Weights of a small CTC audio transcriber.
Model: 12.2M parameters, arch conformer, norm layernorm_no_bias, activation star_relu, moe top_k, num experts 8, layers 8, width 256.
Training: soap at rate 0.0024, 8400 steps, batches of 96.
Rows from block 5 of a small CTC audio transcriber, named by matrix and row number. Rows with one number within an expert belong to one neuron, the router's apart. Each number is 50 + 10 x the weight over its row's rms, rounded and kept within 0 to 99. All counts start at 0.
Before each expert's rows are labels from the 100 clips, of 14976, where the router gives the expert most weight on average: "responds to" is what is common among them. Only what is clearly more common there than usual is listed. The data: read English sentences (LibriTTS-R).
# router: router (model.blocks.5.mlp.router.weight, 8x256, trained with AdamW), inputs 0-85
# up: expert up (model.blocks.5.mlp.up, 8x128x256), inputs 0-85
# down: expert down (model.blocks.5.mlp.down, 8x256x128, transposed), outputs 0-85

# expert 6
responds to: the word "and"
router.6:80 53 55 41 48 44 50 47 63 47 53 38 48 52 37 53 56 43 47 51 57 45 58 48 44 46 53 77 54 43 22 22 62 44 64 57 57 56 57 56 41 46 44 49 51 68 47 40 54 51 53 52 51 71 49 55 41 46 75 50 46 45 56 63 44 42 53 55 50 42 34 39 75 62 55 54 67 51 40 59 53 46 52 53 20 47
up.0:50 51 57 54 35 57 53 53 63 35 53 56 48 52 32 61 40 56 40 60 45 57 52 57 50 34 38 60 43 49 65 55 39 74 68 50 43 51 54 58 56 51 51 56 44 57 51 49 53 60 67 53 51 47 54 37 45 46 47 23 52 63 57 47 58 46 77 42 41 43 59 35 60 44 50 39 47 31 54 51 47 56 44 53 40 52
down.0:68 63 43 63 51 72 52 42 59 46 72 49 59 54 56 75 65 48 28 60 52 50 51 43 57 45 19 48 50 60 47 56 32 59 32 44 32 53 43 49 55 36 56 61 49 59 42 54 63 54 58 49 53 43 68 38 48 66 49 34 60 52 42 45 46 55 56 45 46 43 69 48 39 47 49 56 53 55 64 42 47 56 45 42 62 43
up.1:32 48 37 47 46 49 47 44 49 32 41 57 55 83 47 59 49 63 37 64 56 41 42 56 67 40 50 52 70 36 53 61 60 70 40 46 43 40 66 49 45 56 53 46 40 52 53 52 45 46 61 41 50 53 53 61 51 49 54 68 42 53 50 56 32 31 29 35 43 56 56 42 55 48 52 48 46 50 64 47 59 37 48 58 59 51
down.1:39 44 48 54 58 53 42 52 43 67 50 39 44 53 36 56 41 46 46 55 29 31 59 55 50 53 37 55 66 52 64 50 58 41 50 47 41 37 39 52 42 47 50 56 39 37 45 45 63 51 48 46 41 51 45 61 56 72 66 42 56 53 37 31 34 57 73 55 43 49 56 34 52 53 46 49 49 52 49 49 57 53 57 50 50 42
up.2:43 51 57 61 37 51 57 58 62 44 46 39 48 46 49 69 46 44 31 57 53 41 50 58 44 66 69 59 45 59 43 37 40 46 65 50 41 73 54 44 36 48 46 77 47 46 39 48 36 49 46 47 40 49 50 29 56 61 52 46 44 57 43 48 47 65 52 43 31 45 46 31 53 53 53 54 58 46 44 38 53 41 53 68 47 41
down.2:47 39 69 48 45 49 50 55 36 56 54 42 46 49 58 36 41 39 52 59 62 44 49 42 54 50 41 48 40 42 54 57 42 42 38 57 61 41 54 47 51 51 37 57 51 58 45 55 65 45 38 62 29 55 46 72 53 54 54 60 48 66 62 64 40 47 40 52 40 57 41 47 39 54 57 37 62 69 38 48 76 57 37 49 33 54
up.3:63 48 58 65 55 34 54 38 63 54 65 46 53 63 54 29 55 47 49 28 41 45 60 51 33 44 46 42 74 57 50 45 58 36 62 58 52 46 53 39 53 56 55 21 41 54 42 49 57 63 52 43 44 42 50 46 37 51 47 58 52 65 49 52 43 60 43 36 53 56 28 45 38 63 59 50 40 50 41 56 36 43 50 38 42 49
down.3:59 41 38 41 51 25 34 54 48 41 43 53 45 59 26 61 76 43 49 44 52 49 50 53 49 50 63 53 54 63 46 34 42 73 44 36 48 44 68 50 57 58 51 49 32 48 44 46 57 57 53 42 50 49 39 55 64 51 54 49 64 48 50 53 50 42 44 52 59 59 42 46 64 35 54 43 34 36 31 66 21 67 62 63 52 57
up.4:35 54 51 47 56 35 41 36 54 61 37 63 38 49 46 49 54 59 37 27 36 37 54 39 40 65 36 37 63 41 67 55 48 56 40 50 43 21 66 50 48 50 48 48 56 49 53 50 49 53 28 63 56 40 56 51 43 43 54 39 48 36 59 52 45 44 44 60 52 45 61 62 53 45 39 51 62 43 35 57 32 53 45 39 67 45
down.4:36 45 63 53 35 51 52 51 44 66 32 57 46 51 56 48 47 33 52 57 44 49 61 52 49 50 51 51 36 54 46 55 40 53 42 45 53 40 57 69 42 43 44 64 49 36 35 51 38 65 49 66 71 53 60 50 55 48 42 48 60 50 75 48 60 61 50 52 53 44 32 75 63 46 52 64 60 50 38 45 38 68 48 81 57 52
up.5:59 52 50 52 43 48 44 47 52 37 48 46 58 68 55 52 59 45 45 43 40 51 63 35 42 46 49 47 56 39 49 36 45 35 51 46 41 54 51 34 48 43 47 46 47 64 61 44 50 50 47 46 64 37 66 59 42 44 63 72 37 50 42 48 45 31 40 34 52 61 24 53 35 47 57 53 46 43 42 58 57 41 22 57 61 60
down.5:43 66 34 54 62 47 43 39 51 47 51 44 31 52 61 53 46 80 67 45 55 46 51 57 46 51 41 52 63 65 50 57 35 51 49 37 22 65 44 46 65 54 59 53 39 44 18 70 43 60 46 33 42 52 49 39 15 50 42 52 49 38 56 32 35 44 47 37 55 54 50 61 42 62 60 44 51 43 45 55 55 45 45 49 36 50
up.6:58 64 45 68 36 40 37 47 45 38 56 59 63 37 38 60 53 49 41 50 46 56 61 61 39 34 55 54 45 50 45 35 61 63 68 63 62 59 49 54 48 41 57 51 47 57 50 43 36 42 49 26 40 64 58 48 49 55 56 53 54 38 45 44 35 53 55 61 41 42 67 51 56 52 38 35 54 49 55 38 48 45 45 64 52 42
down.6:42 37 45 56 42 48 69 52 55 46 59 56 59 58 42 54 63 64 49 50 51 63 54 41 45 45 48 32 47 56 36 58 53 53 42 43 29 58 34 46 60 44 63 27 37 47 33 38 49 60 39 47 37 39 52 65 67 51 48 51 44 47 49 66 68 42 72 54 57 43 62 61 41 47 41 55 50 52 40 57 56 52 46 51 58 52
up.7:66 51 48 56 36 47 50 39 56 60 69 66 69 49 49 78 33 34 55 58 65 26 44 55 44 45 48 53 36 64 49 47 53 56 49 42 45 53 44 54 32 62 57 58 55 61 42 53 54 41 48 48 44 37 50 44 47 58 56 27 51 41 46 58 51 50 40 36 57 47 49 50 48 59 63 65 63 44 49 49 51 52 36 50 69 53
down.7:61 64 55 61 66 56 61 64 56 41 68 44 57 61 62 64 55 33 63 49 32 55 46 38 45 50 49 71 41 41 59 53 49 45 54 40 39 48 58 53 39 44 50 47 23 49 78 58 57 53 52 41 59 47 62 80 30 46 54 60 50 54 73 54 46 54 49 56 50 53 45 37 55 49 50 48 46 35 54 70 40 47 65 60 49 54
up.8:48 77 49 42 51 43 52 54 45 46 46 47 40 49 62 49 41 38 39 41 41 44 46 52 38 71 53 34 48 47 63 71 61 58 31 46 39 38 34 44 60 55 51 62 52 46 60 58 51 31 46 57 56 34 46 29 51 45 39 37 46 51 53 41 60 48 42 48 52 51 57 55 73 54 46 69 68 64 63 46 63 56 53 51 57 54
down.8:22 34 47 35 50 39 40 41 52 64 33 52 49 58 31 43 53 51 61 52 48 66 69 43 47 62 49 49 54 56 54 38 40 56 33 62 68 40 65 57 57 45 52 60 51 37 44 37 58 39 59 65 26 52 42 40 56 64 66 39 46 50 38 56 56 51 57 67 61 41 33 49 45 44 35 28 53 44 69 58 58 65 51 64 47 41
up.9:42 39 62 51 46 41 61 51 65 29 63 40 49 53 66 46 72 42 58 55 59 63 59 40 66 41 23 53 65 46 59 47 42 46 52 49 55 53 78 65 57 52 53 52 52 28 66 57 52 59 58 36 53 38 46 69 36 71 38 52 45 50 55 34 70 33 51 54 66 57 41 45 41 43 68 44 44 55 52 45 64 39 51 34 45 54
down.9:58 44 53 34 39 55 53 53 43 61 38 51 46 48 58 35 43 39 59 61 36 61 62 50 40 60 60 52 55 50 46 32 39 27 60 55 60 35 59 39 49 48 63 52 69 41 67 76 42 51 51 52 60 64 55 39 27 48 40 34 44 48 58 30 47 52 64 54 43 68 41 51 54 66 48 67 56 39 64 49 51 41 39 54 52 56
up.10:42 41 61 53 50 34 69 38 43 48 51 54 43 45 44 67 45 31 40 62 58 70 46 40 51 59 62 60 49 61 71 39 52 50 53 41 48 52 60 60 67 39 46 62 36 53 41 63 49 49 39 58 38 41 69 52 41 52 49 53 52 44 40 68 40 61 47 35 57 54 59 47 70 22 45 52 46 54 50 46 65 39 55 46 51 56
down.10:56 51 36 56 50 52 44 60 45 37 81 56 36 48 57 40 38 53 45 56 52 59 51 58 51 40 64 51 48 41 59 44 43 52 54 49 35 52 56 39 48 59 47 37 58 43 47 39 44 32 46 67 43 48 48 58 55 52 59 52 47 60 48 55 39 45 40 61 57 47 53 37 47 46 56 46 56 67 35 58 54 38 71 55 43 65
up.11:57 49 56 46 65 48 26 45 43 34 48 44 49 61 42 50 34 47 63 51 71 38 51 66 49 61 49 42 55 49 32 46 52 45 37 46 46 74 45 59 56 49 57 42 45 59 42 44 60 55 53 52 57 41 56 45 40 44 51 66 63 41 70 54 39 55 46 60 48 76 57 28 31 47 59 50 47 40 35 58 44 49 19 50 59 45
down.11:48 53 62 55 53 36 32 59 48 43 55 32 25 47 75 51 48 56 61 54 58 55 50 57 51 55 55 45 46 68 55 34 45 34 50 52 47 63 52 44 47 68 52 54 50 51 35 46 66 69 46 45 40 47 41 49 46 50 36 62 62 48 37 43 55 42 57 44 61 56 59 29 48 48 43 51 68 37 42 43 37 65 55 64 55 59

# expert 0
responds to: the word "you"; the word "she"
router.0:59 62 54 62 33 46 64 58 58 55 59 39 51 55 49 44 54 51 46 48 42 45 49 42 52 47 53 57 21 53 48 41 61 48 27 34 47 55 42 46 45 57 60 57 47 56 51 55 54 52 48 59 47 55 43 65 60 66 46 48 43 63 64 50 52 47 46 60 58 36 54 59 50 59 40 73 58 44 52 66 61 34 31 31 38 62
up.0:60 38 38 58 59 51 46 39 48 46 55 48 47 51 68 66 38 46 41 30 53 59 44 49 53 47 60 58 51 60 37 62 36 56 49 51 38 53 53 40 37 41 57 69 43 38 47 62 48 40 42 43 41 36 53 47 51 55 62 31 57 59 57 53 57 46 45 42 51 47 51 34 70 56 48 51 44 59 50 48 47 38 40 60 61 67
down.0:37 46 46 43 46 50 53 42 43 47 51 54 22 42 49 51 52 34 55 66 59 28 38 56 47 61 62 59 46 48 52 71 45 56 49 56 53 45 33 66 53 45 50 46 77 48 40 54 37 60 60 49 27 49 62 25 59 60 38 40 49 51 32 39 38 68 52 51 53 41 68 44 64 29 60 54 37 37 66 42 44 57 44 53 48 41
up.1:35 36 46 52 55 54 42 65 54 54 67 34 58 63 49 37 53 52 49 43 43 64 62 46 67 40 36 64 56 39 34 28 55 43 37 57 74 51 66 31 46 51 59 42 47 45 41 34 47 47 58 53 52 63 61 53 51 55 38 43 51 48 54 46 57 38 48 45 55 53 39 51 58 49 38 46 37 55 38 52 47 48 49 55 56 58
down.1:72 44 44 37 50 43 26 54 53 35 56 63 55 47 35 63 72 62 54 44 53 33 53 52 44 52 55 47 45 44 33 42 40 55 46 35 50 62 50 58 55 38 50 49 43 53 48 38 56 42 56 40 44 62 68 53 61 57 42 58 42 68 51 27 53 73 58 47 59 42 36 51 57 40 42 47 43 44 39 56 34 47 44 59 39 48
up.2:61 57 55 40 47 42 53 62 54 50 40 60 50 46 37 45 49 68 19 50 55 52 53 52 54 50 60 46 45 44 46 64 67 56 58 58 50 46 50 40 63 63 65 40 37 56 51 50 62 60 79 44 45 45 46 47 56 49 47 54 50 53 44 47 48 62 46 37 45 68 50 45 29 73 51 54 40 37 64 50 50 51 47 59 50 49
down.2:60 48 46 43 48 30 62 43 47 31 46 43 51 65 30 65 46 49 38 45 73 57 69 46 56 64 32 53 65 55 37 35 56 61 40 51 37 56 61 67 45 30 50 49 48 44 48 49 40 43 58 42 57 67 43 55 59 45 52 48 54 61 67 52 55 55 46 52 65 54 41 58 49 52 45 15 53 46 48 59 70 63 54 38 38 61
up.3:51 45 46 60 50 55 58 46 31 46 61 54 58 55 49 42 48 50 60 63 57 54 50 58 54 46 72 47 45 58 31 44 49 56 34 48 50 47 28 49 53 44 61 70 50 56 50 52 42 47 40 45 43 48 47 55 49 57 47 53 28 47 53 42 54 67 61 53 40 55 56 52 47 45 61 77 32 65 41 59 45 60 55 45 61 59
down.3:49 42 42 44 58 42 50 48 32 33 40 54 41 46 51 57 46 59 78 54 36 56 43 39 38 45 40 48 67 34 56 57 51 45 34 50 48 40 55 41 56 37 46 45 40 62 43 73 47 37 53 36 54 35 59 56 52 68 66 55 62 48 45 54 54 41 44 62 57 49 51 51 58 55 63 52 62 55 68 52 54 46 39 49 36 53
up.4:56 61 42 63 40 43 54 61 53 59 44 62 46 64 64 70 55 49 27 62 37 43 55 24 54 48 34 63 46 47 40 63 54 59 57 51 50 55 49 70 62 57 69 70 50 54 52 65 39 56 44 58 51 51 56 46 50 50 60 43 53 39 12 56 52 57 50 56 44 47 51 28 52 43 48 69 48 47 37 55 30 58 41 32 56 68
down.4:42 57 53 49 63 43 72 43 24 43 45 63 39 50 45 55 52 38 50 65 44 43 69 49 35 37 57 44 50 38 49 67 45 55 62 47 31 44 52 41 73 49 60 42 48 59 58 36 52 61 53 54 53 32 59 42 60 56 39 36 41 39 58 52 62 52 55 47 38 54 63 52 44 47 61 70 44 41 58 41 45 71 38 59 56 70
up.5:49 59 52 61 58 59 59 42 47 65 49 65 55 50 50 25 44 68 50 36 68 54 40 51 56 45 47 60 55 47 28 60 52 47 50 39 53 62 60 64 68 63 47 31 73 57 50 56 60 47 40 45 54 48 55 31 47 46 39 51 60 64 48 44 46 45 38 54 53 48 38 50 51 38 57 73 59 52 51 41 50 46 61 47 63 41
down.5:54 48 37 62 32 43 47 50 43 49 44 46 43 57 29 60 54 70 47 42 38 44 49 33 56 56 45 46 45 37 29 36 55 37 55 43 58 42 51 37 49 43 64 59 69 55 41 23 41 45 56 50 57 46 44 44 49 53 54 51 39 55 33 35 35 45 62 46 57 49 50 49 60 47 60 69 46 42 51 53 48 48 43 50 36 52
up.6:47 66 63 54 60 55 55 43 45 50 53 47 47 39 70 48 58 52 21 53 64 58 51 31 38 55 46 46 49 55 47 37 49 57 37 48 51 43 45 49 36 45 49 32 57 37 53 66 26 40 44 62 45 39 50 72 53 67 41 51 42 55 57 39 48 40 47 56 51 55 35 52 30 64 52 55 45 48 54 60 30 36 32 40 51 39
down.6:63 51 41 46 45 41 51 34 47 46 30 71 23 62 56 62 43 46 57 45 60 48 56 45 51 49 36 36 52 45 36 47 60 63 42 41 44 50 48 50 47 45 49 26 48 57 55 47 39 44 50 49 38 43 47 44 56 63 37 64 53 66 70 55 50 44 57 55 82 49 69 57 42 40 57 51 52 34 57 53 38 50 47 46 56 45
up.7:45 55 63 47 80 38 45 49 42 51 48 25 45 61 59 67 37 59 61 37 51 51 45 39 75 55 34 66 43 55 51 46 37 39 55 54 60 38 44 40 72 38 44 46 47 42 34 51 58 33 48 53 79 39 45 64 45 55 54 49 33 63 44 55 66 54 49 47 45 82 53 50 53 51 57 52 59 70 50 50 60 53 47 48 63 49
down.7:40 27 50 38 61 64 47 48 58 55 47 44 55 39 52 39 49 39 57 55 36 46 47 38 50 41 50 40 46 38 50 47 42 36 35 68 63 48 43 53 35 68 38 67 57 61 56 50 55 59 48 40 47 54 50 80 42 65 68 52 47 53 40 65 34 69 68 64 43 43 58 57 49 59 45 68 57 49 68 50 57 52 61 53 36 66
up.8:44 45 49 52 47 58 51 57 55 41 57 43 59 53 52 49 46 49 48 57 37 44 54 60 59 39 57 72 55 64 47 56 46 27 70 57 52 42 35 61 54 53 31 49 57 55 53 63 43 40 58 54 36 55 67 52 31 43 55 58 47 43 33 44 65 55 30 44 52 51 44 29 58 44 63 65 59 66 47 64 45 38 46 74 42 37
down.8:38 55 50 50 49 47 43 32 51 55 30 58 65 56 62 53 61 55 56 47 40 55 39 39 50 39 30 57 66 60 50 48 46 46 42 49 55 48 27 52 43 59 51 56 63 50 43 57 55 38 58 77 47 45 46 38 47 61 63 41 40 29 46 39 50 32 48 36 46 41 58 57 51 45 54 72 49 38 59 71 46 39 44 71 56 49
up.9:45 48 48 36 59 60 39 56 49 30 61 48 62 38 41 28 48 55 62 46 60 49 53 57 44 50 42 44 46 65 47 27 45 45 58 68 53 42 51 44 54 55 49 56 42 66 67 52 33 43 49 50 47 63 48 38 37 47 43 53 47 49 44 48 40 44 24 47 57 47 36 34 64 49 62 57 25 48 47 26 54 23 54 72 59 40
down.9:51 75 56 54 56 60 57 68 52 44 54 67 38 64 62 54 49 63 61 56 56 45 36 56 40 24 37 39 41 52 36 51 45 43 39 36 57 56 54 49 49 49 47 50 46 41 55 66 49 40 63 60 62 61 54 45 65 60 43 35 40 42 52 36 48 49 43 30 48 41 38 41 55 43 59 64 45 49 44 44 69 42 53 77 42 46
up.10:51 42 56 54 50 50 47 46 74 58 63 37 60 55 49 57 50 42 38 53 53 49 56 68 52 33 48 50 42 42 37 42 48 34 58 58 44 44 54 55 42 46 49 29 38 51 52 50 49 51 53 47 52 44 49 53 59 51 60 42 46 62 36 45 60 62 67 60 44 35 65 43 44 39 42 65 39 63 51 59 46 50 52 58 38 59
down.10:60 50 42 45 39 44 66 65 39 56 53 53 48 50 37 32 42 55 45 49 67 52 57 58 43 49 49 60 52 41 52 41 49 39 55 40 62 52 70 44 62 40 48 47 40 33 69 24 46 48 62 56 55 82 45 43 41 55 35 50 39 59 58 66 50 61 46 34 49 65 41 62 40 49 48 40 54 36 49 51 47 53 57 56 40 74
up.11:57 75 60 49 45 66 47 39 55 48 36 57 60 42 47 44 37 41 56 46 35 44 58 63 47 53 59 47 69 50 35 29 59 57 62 45 51 53 34 62 44 62 66 51 72 59 52 43 49 59 39 42 32 58 54 38 51 40 51 61 58 42 59 39 28 62 63 46 30 54 58 53 50 45 45 64 64 41 57 65 37 45 60 50 42 41
down.11:57 58 32 37 59 60 45 61 50 49 42 64 52 46 34 70 62 52 32 45 55 38 43 64 59 67 49 64 27 46 58 48 31 40 59 49 51 50 49 58 59 48 55 40 50 45 46 60 57 44 42 43 31 32 53 37 70 43 61 45 53 49 71 55 46 43 47 63 64 54 39 62 63 61 58 55 52 51 29 48 52 69 44 41 56 43

# expert 2
responds to: the word "but"
router.2:42 55 46 59 29 48 45 46 38 35 48 51 44 46 41 44 64 62 57 33 43 58 39 48 54 59 46 44 58 57 69 57 37 54 57 49 45 45 32 41 59 49 48 39 37 45 55 57 48 47 76 70 61 69 54 53 54 31 33 65 59 39 41 38 33 51 30 56 72 55 60 45 46 25 26 52 44 50 52 45 53 54 47 48 38 40
up.0:43 55 40 60 47 52 60 45 61 50 76 68 59 43 46 46 54 63 44 54 63 36 33 44 51 58 36 41 52 45 52 75 49 50 52 46 48 54 46 53 46 46 51 37 44 64 52 56 65 35 45 48 47 47 57 50 45 44 45 42 39 53 42 63 60 50 30 43 45 47 61 56 65 49 59 44 43 64 55 41 69 47 47 58 61 44
down.0:42 43 49 58 55 42 44 56 46 55 65 23 37 55 77 58 47 44 59 43 53 62 57 49 57 47 32 53 37 62 57 46 48 51 56 40 43 49 59 30 52 49 49 43 32 44 47 44 37 58 67 67 49 51 45 64 44 44 55 47 39 57 29 57 58 43 41 40 63 74 63 48 33 36 42 54 58 56 33 62 59 47 47 47 52 50
up.1:51 54 60 62 46 47 42 23 52 39 42 51 79 43 62 47 40 40 38 58 72 35 62 43 51 47 58 48 67 45 64 64 53 48 42 80 48 44 54 42 44 55 43 50 41 44 59 67 54 52 71 49 52 23 49 49 48 36 22 66 60 48 51 52 48 66 47 53 55 45 47 50 62 48 54 62 44 50 44 49 54 49 54 10 64 58
down.1:55 51 47 74 36 51 62 43 50 43 52 65 46 53 37 59 65 65 59 56 59 27 50 47 59 44 51 56 53 39 54 65 38 75 34 34 36 60 39 46 69 43 64 54 37 49 55 52 50 56 74 59 38 49 64 55 60 61 51 85 57 50 40 69 40 57 45 47 49 46 46 50 44 53 59 57 43 55 37 45 59 49 55 45 46 53
up.2:32 50 52 45 34 56 52 59 71 50 49 33 58 56 57 58 62 51 48 43 39 55 59 36 51 34 48 51 63 42 54 37 51 51 47 51 47 59 66 73 47 49 42 43 47 47 41 48 38 63 64 49 42 60 64 55 42 34 47 61 53 52 39 36 42 40 36 56 27 44 60 45 51 47 56 44 52 59 61 52 60 54 57 50 46 67
down.2:47 42 75 49 51 55 59 73 48 70 64 42 50 51 51 33 21 48 47 54 58 52 47 43 47 55 50 53 30 24 59 59 51 44 54 53 52 54 56 57 41 34 61 38 59 67 54 49 64 64 37 54 49 61 53 39 53 62 46 39 35 28 51 65 47 41 55 32 38 60 46 39 38 61 60 44 58 36 27 52 58 66 53 37 53 58
up.3:47 61 49 65 55 55 50 53 46 64 52 60 50 48 47 39 60 51 45 61 46 59 26 58 43 51 49 40 49 45 47 54 49 48 45 38 56 47 29 51 39 57 46 36 61 72 63 48 32 33 52 62 49 61 55 45 46 50 60 62 46 41 42 50 48 39 40 47 60 48 54 51 58 47 44 65 50 33 53 41 61 52 59 51 73 41
down.3:33 44 45 43 61 40 41 51 46 76 38 44 59 51 36 48 54 63 41 61 63 49 55 48 64 53 53 41 36 46 42 54 62 51 62 52 56 63 60 36 56 42 68 55 63 56 35 62 54 37 73 51 47 40 39 45 51 58 69 62 42 53 62 34 45 47 54 36 57 50 42 48 55 66 55 33 38 46 44 43 51 50 47 50 52 41
up.4:36 61 39 48 49 45 62 48 34 41 81 49 47 66 47 43 49 55 56 51 35 46 66 39 41 45 47 68 33 51 57 43 47 56 49 50 48 45 60 56 49 54 64 53 39 46 51 46 53 50 44 57 55 45 44 50 44 66 60 51 62 54 29 35 48 32 58 52 51 47 51 59 37 36 47 68 50 38 38 43 48 52 40 41 45 46
down.4:48 59 55 53 56 50 60 43 60 42 34 72 54 60 53 65 56 50 37 45 53 52 46 51 41 30 63 45 28 50 28 36 59 54 34 45 48 63 41 44 39 52 58 60 51 51 33 51 74 53 52 69 54 49 54 39 58 71 44 56 54 39 60 39 52 57 37 53 71 56 52 58 46 46 39 52 41 48 88 55 67 56 56 43 60 38
up.5:58 55 62 56 43 40 55 40 42 40 52 76 48 32 56 39 56 57 32 34 55 49 44 46 60 56 69 46 61 43 51 66 54 60 52 63 50 47 53 45 59 46 58 66 60 27 63 58 50 45 51 63 50 43 63 58 57 37 42 36 62 55 45 55 25 51 41 47 46 49 63 42 48 51 49 72 51 67 53 55 51 40 68 48 45 49
down.5:51 63 48 40 45 39 52 37 47 46 53 60 47 44 35 63 51 58 49 49 54 31 60 40 62 48 36 57 46 52 53 46 43 46 56 61 52 62 50 42 43 35 30 51 50 26 55 36 54 57 51 38 46 50 49 71 56 35 55 58 59 49 65 56 36 65 58 53 70 52 43 49 51 58 57 50 53 57 30 33 55 52 64 36 51 49
up.6:58 55 56 48 38 56 65 41 46 51 37 29 46 59 67 55 40 45 65 58 34 52 50 48 70 44 57 41 53 72 52 63 51 53 49 39 44 52 58 58 44 46 34 54 53 59 49 31 47 48 41 54 60 39 48 76 53 51 36 56 70 42 30 51 45 54 39 51 47 67 43 52 19 43 69 54 43 63 41 48 56 41 43 48 41 48
down.6:54 38 23 39 57 32 57 48 55 64 29 37 52 77 58 42 36 57 55 48 41 52 58 47 43 35 38 45 39 56 46 53 49 39 54 43 53 63 34 45 68 54 48 46 42 38 49 55 53 54 53 43 31 33 51 54 67 63 54 32 57 46 43 68 65 69 57 67 43 63 54 55 39 46 48 57 48 41 48 55 37 56 38 52 70 72
up.7:72 64 54 62 59 60 49 44 49 26 42 57 61 32 36 61 53 55 48 42 55 59 53 38 35 61 25 48 57 43 62 60 47 54 57 39 45 70 31 61 47 28 48 45 39 69 56 50 51 62 34 46 48 19 77 54 53 49 51 63 44 53 58 49 35 53 58 40 41 67 40 58 47 28 65 43 40 61 49 55 38 47 52 39 52 49
down.7:54 49 53 48 45 56 51 53 45 39 45 39 49 52 57 36 59 67 58 49 50 67 50 48 57 47 53 52 47 40 57 47 45 46 37 41 59 41 33 63 53 48 39 55 56 51 56 57 42 62 63 53 47 42 49 61 52 65 70 44 47 32 35 56 35 48 42 68 62 42 46 58 55 36 43 58 35 72 43 53 35 50 51 54 54 66
up.8:39 59 49 43 56 66 58 55 52 53 60 72 63 55 59 55 54 49 39 44 57 52 57 44 52 57 66 32 39 50 40 42 37 59 45 25 54 58 52 47 48 48 60 55 57 47 52 47 54 51 58 44 31 49 57 22 59 56 47 63 51 52 51 51 60 64 30 37 47 55 60 65 56 50 51 48 40 47 39 60 79 36 44 45 60 54
down.8:63 68 43 57 58 65 52 45 53 45 42 57 56 44 61 51 59 57 42 50 48 48 37 41 36 47 56 47 61 56 57 63 60 45 37 42 63 56 65 52 60 47 32 57 61 33 47 56 35 41 53 75 40 45 55 32 51 49 51 48 63 44 37 55 24 46 43 37 57 50 49 44 44 40 50 55 69 61 33 30 49 50 53 55 43 36
up.9:56 47 70 40 63 47 46 57 57 49 51 48 42 50 69 31 45 59 45 52 49 47 54 69 60 44 62 64 62 62 37 52 69 32 53 55 59 55 60 61 40 58 49 56 64 42 51 41 37 45 47 57 36 40 44 43 39 59 52 51 47 48 42 57 61 52 36 35 52 61 45 44 50 40 57 61 57 65 34 46 44 38 52 48 54 55
down.9:56 57 66 52 55 66 44 38 49 64 50 70 55 57 52 63 63 39 55 55 36 65 49 49 44 51 35 57 57 51 68 75 43 37 54 20 43 40 42 59 62 56 45 51 57 46 34 57 59 52 63 60 59 48 54 52 37 30 43 44 45 53 57 59 36 37 39 42 38 49 37 54 54 43 45 47 43 65 44 45 49 35 51 43 56 50
up.10:64 67 49 49 44 77 35 51 46 60 54 33 50 44 62 49 37 39 42 31 53 28 58 53 57 50 63 56 50 62 51 34 40 41 46 59 53 48 35 58 38 65 46 47 46 51 45 42 57 28 58 57 37 27 37 53 60 63 43 38 31 60 59 45 52 46 56 56 55 54 59 26 60 42 44 58 52 53 47 51 44 54 45 45 36 60
down.10:60 50 48 55 69 59 58 35 32 62 49 51 34 49 58 54 38 46 35 36 46 39 42 40 53 46 32 45 61 70 66 56 42 52 45 26 49 45 48 48 46 39 51 44 66 47 48 44 51 49 40 68 53 43 23 39 69 46 38 42 43 47 36 48 46 48 41 36 64 54 63 39 42 35 52 53 60 49 46 53 56 51 54 63 52 49
up.11:37 43 53 45 63 70 53 75 26 49 57 47 33 62 47 16 60 55 36 59 53 68 42 58 61 35 47 59 40 43 49 37 37 60 38 61 72 21 43 43 47 62 41 53 57 41 66 60 44 44 54 45 58 58 59 67 50 57 63 55 48 51 46 44 44 50 43 45 67 49 55 56 46 42 49 50 38 50 35 49 56 54 42 46 41 60
down.11:54 41 42 56 59 42 50 53 70 57 50 52 51 56 51 55 35 42 35 46 52 62 49 54 54 59 36 65 33 53 47 41 39 62 48 60 41 50 37 52 45 50 58 53 35 52 45 49 69 28 40 46 56 51 56 65 56 51 51 62 48 61 57 40 76 47 49 63 73 56 60 45 39 59 36 39 46 34 45 42 50 66 61 43 56 60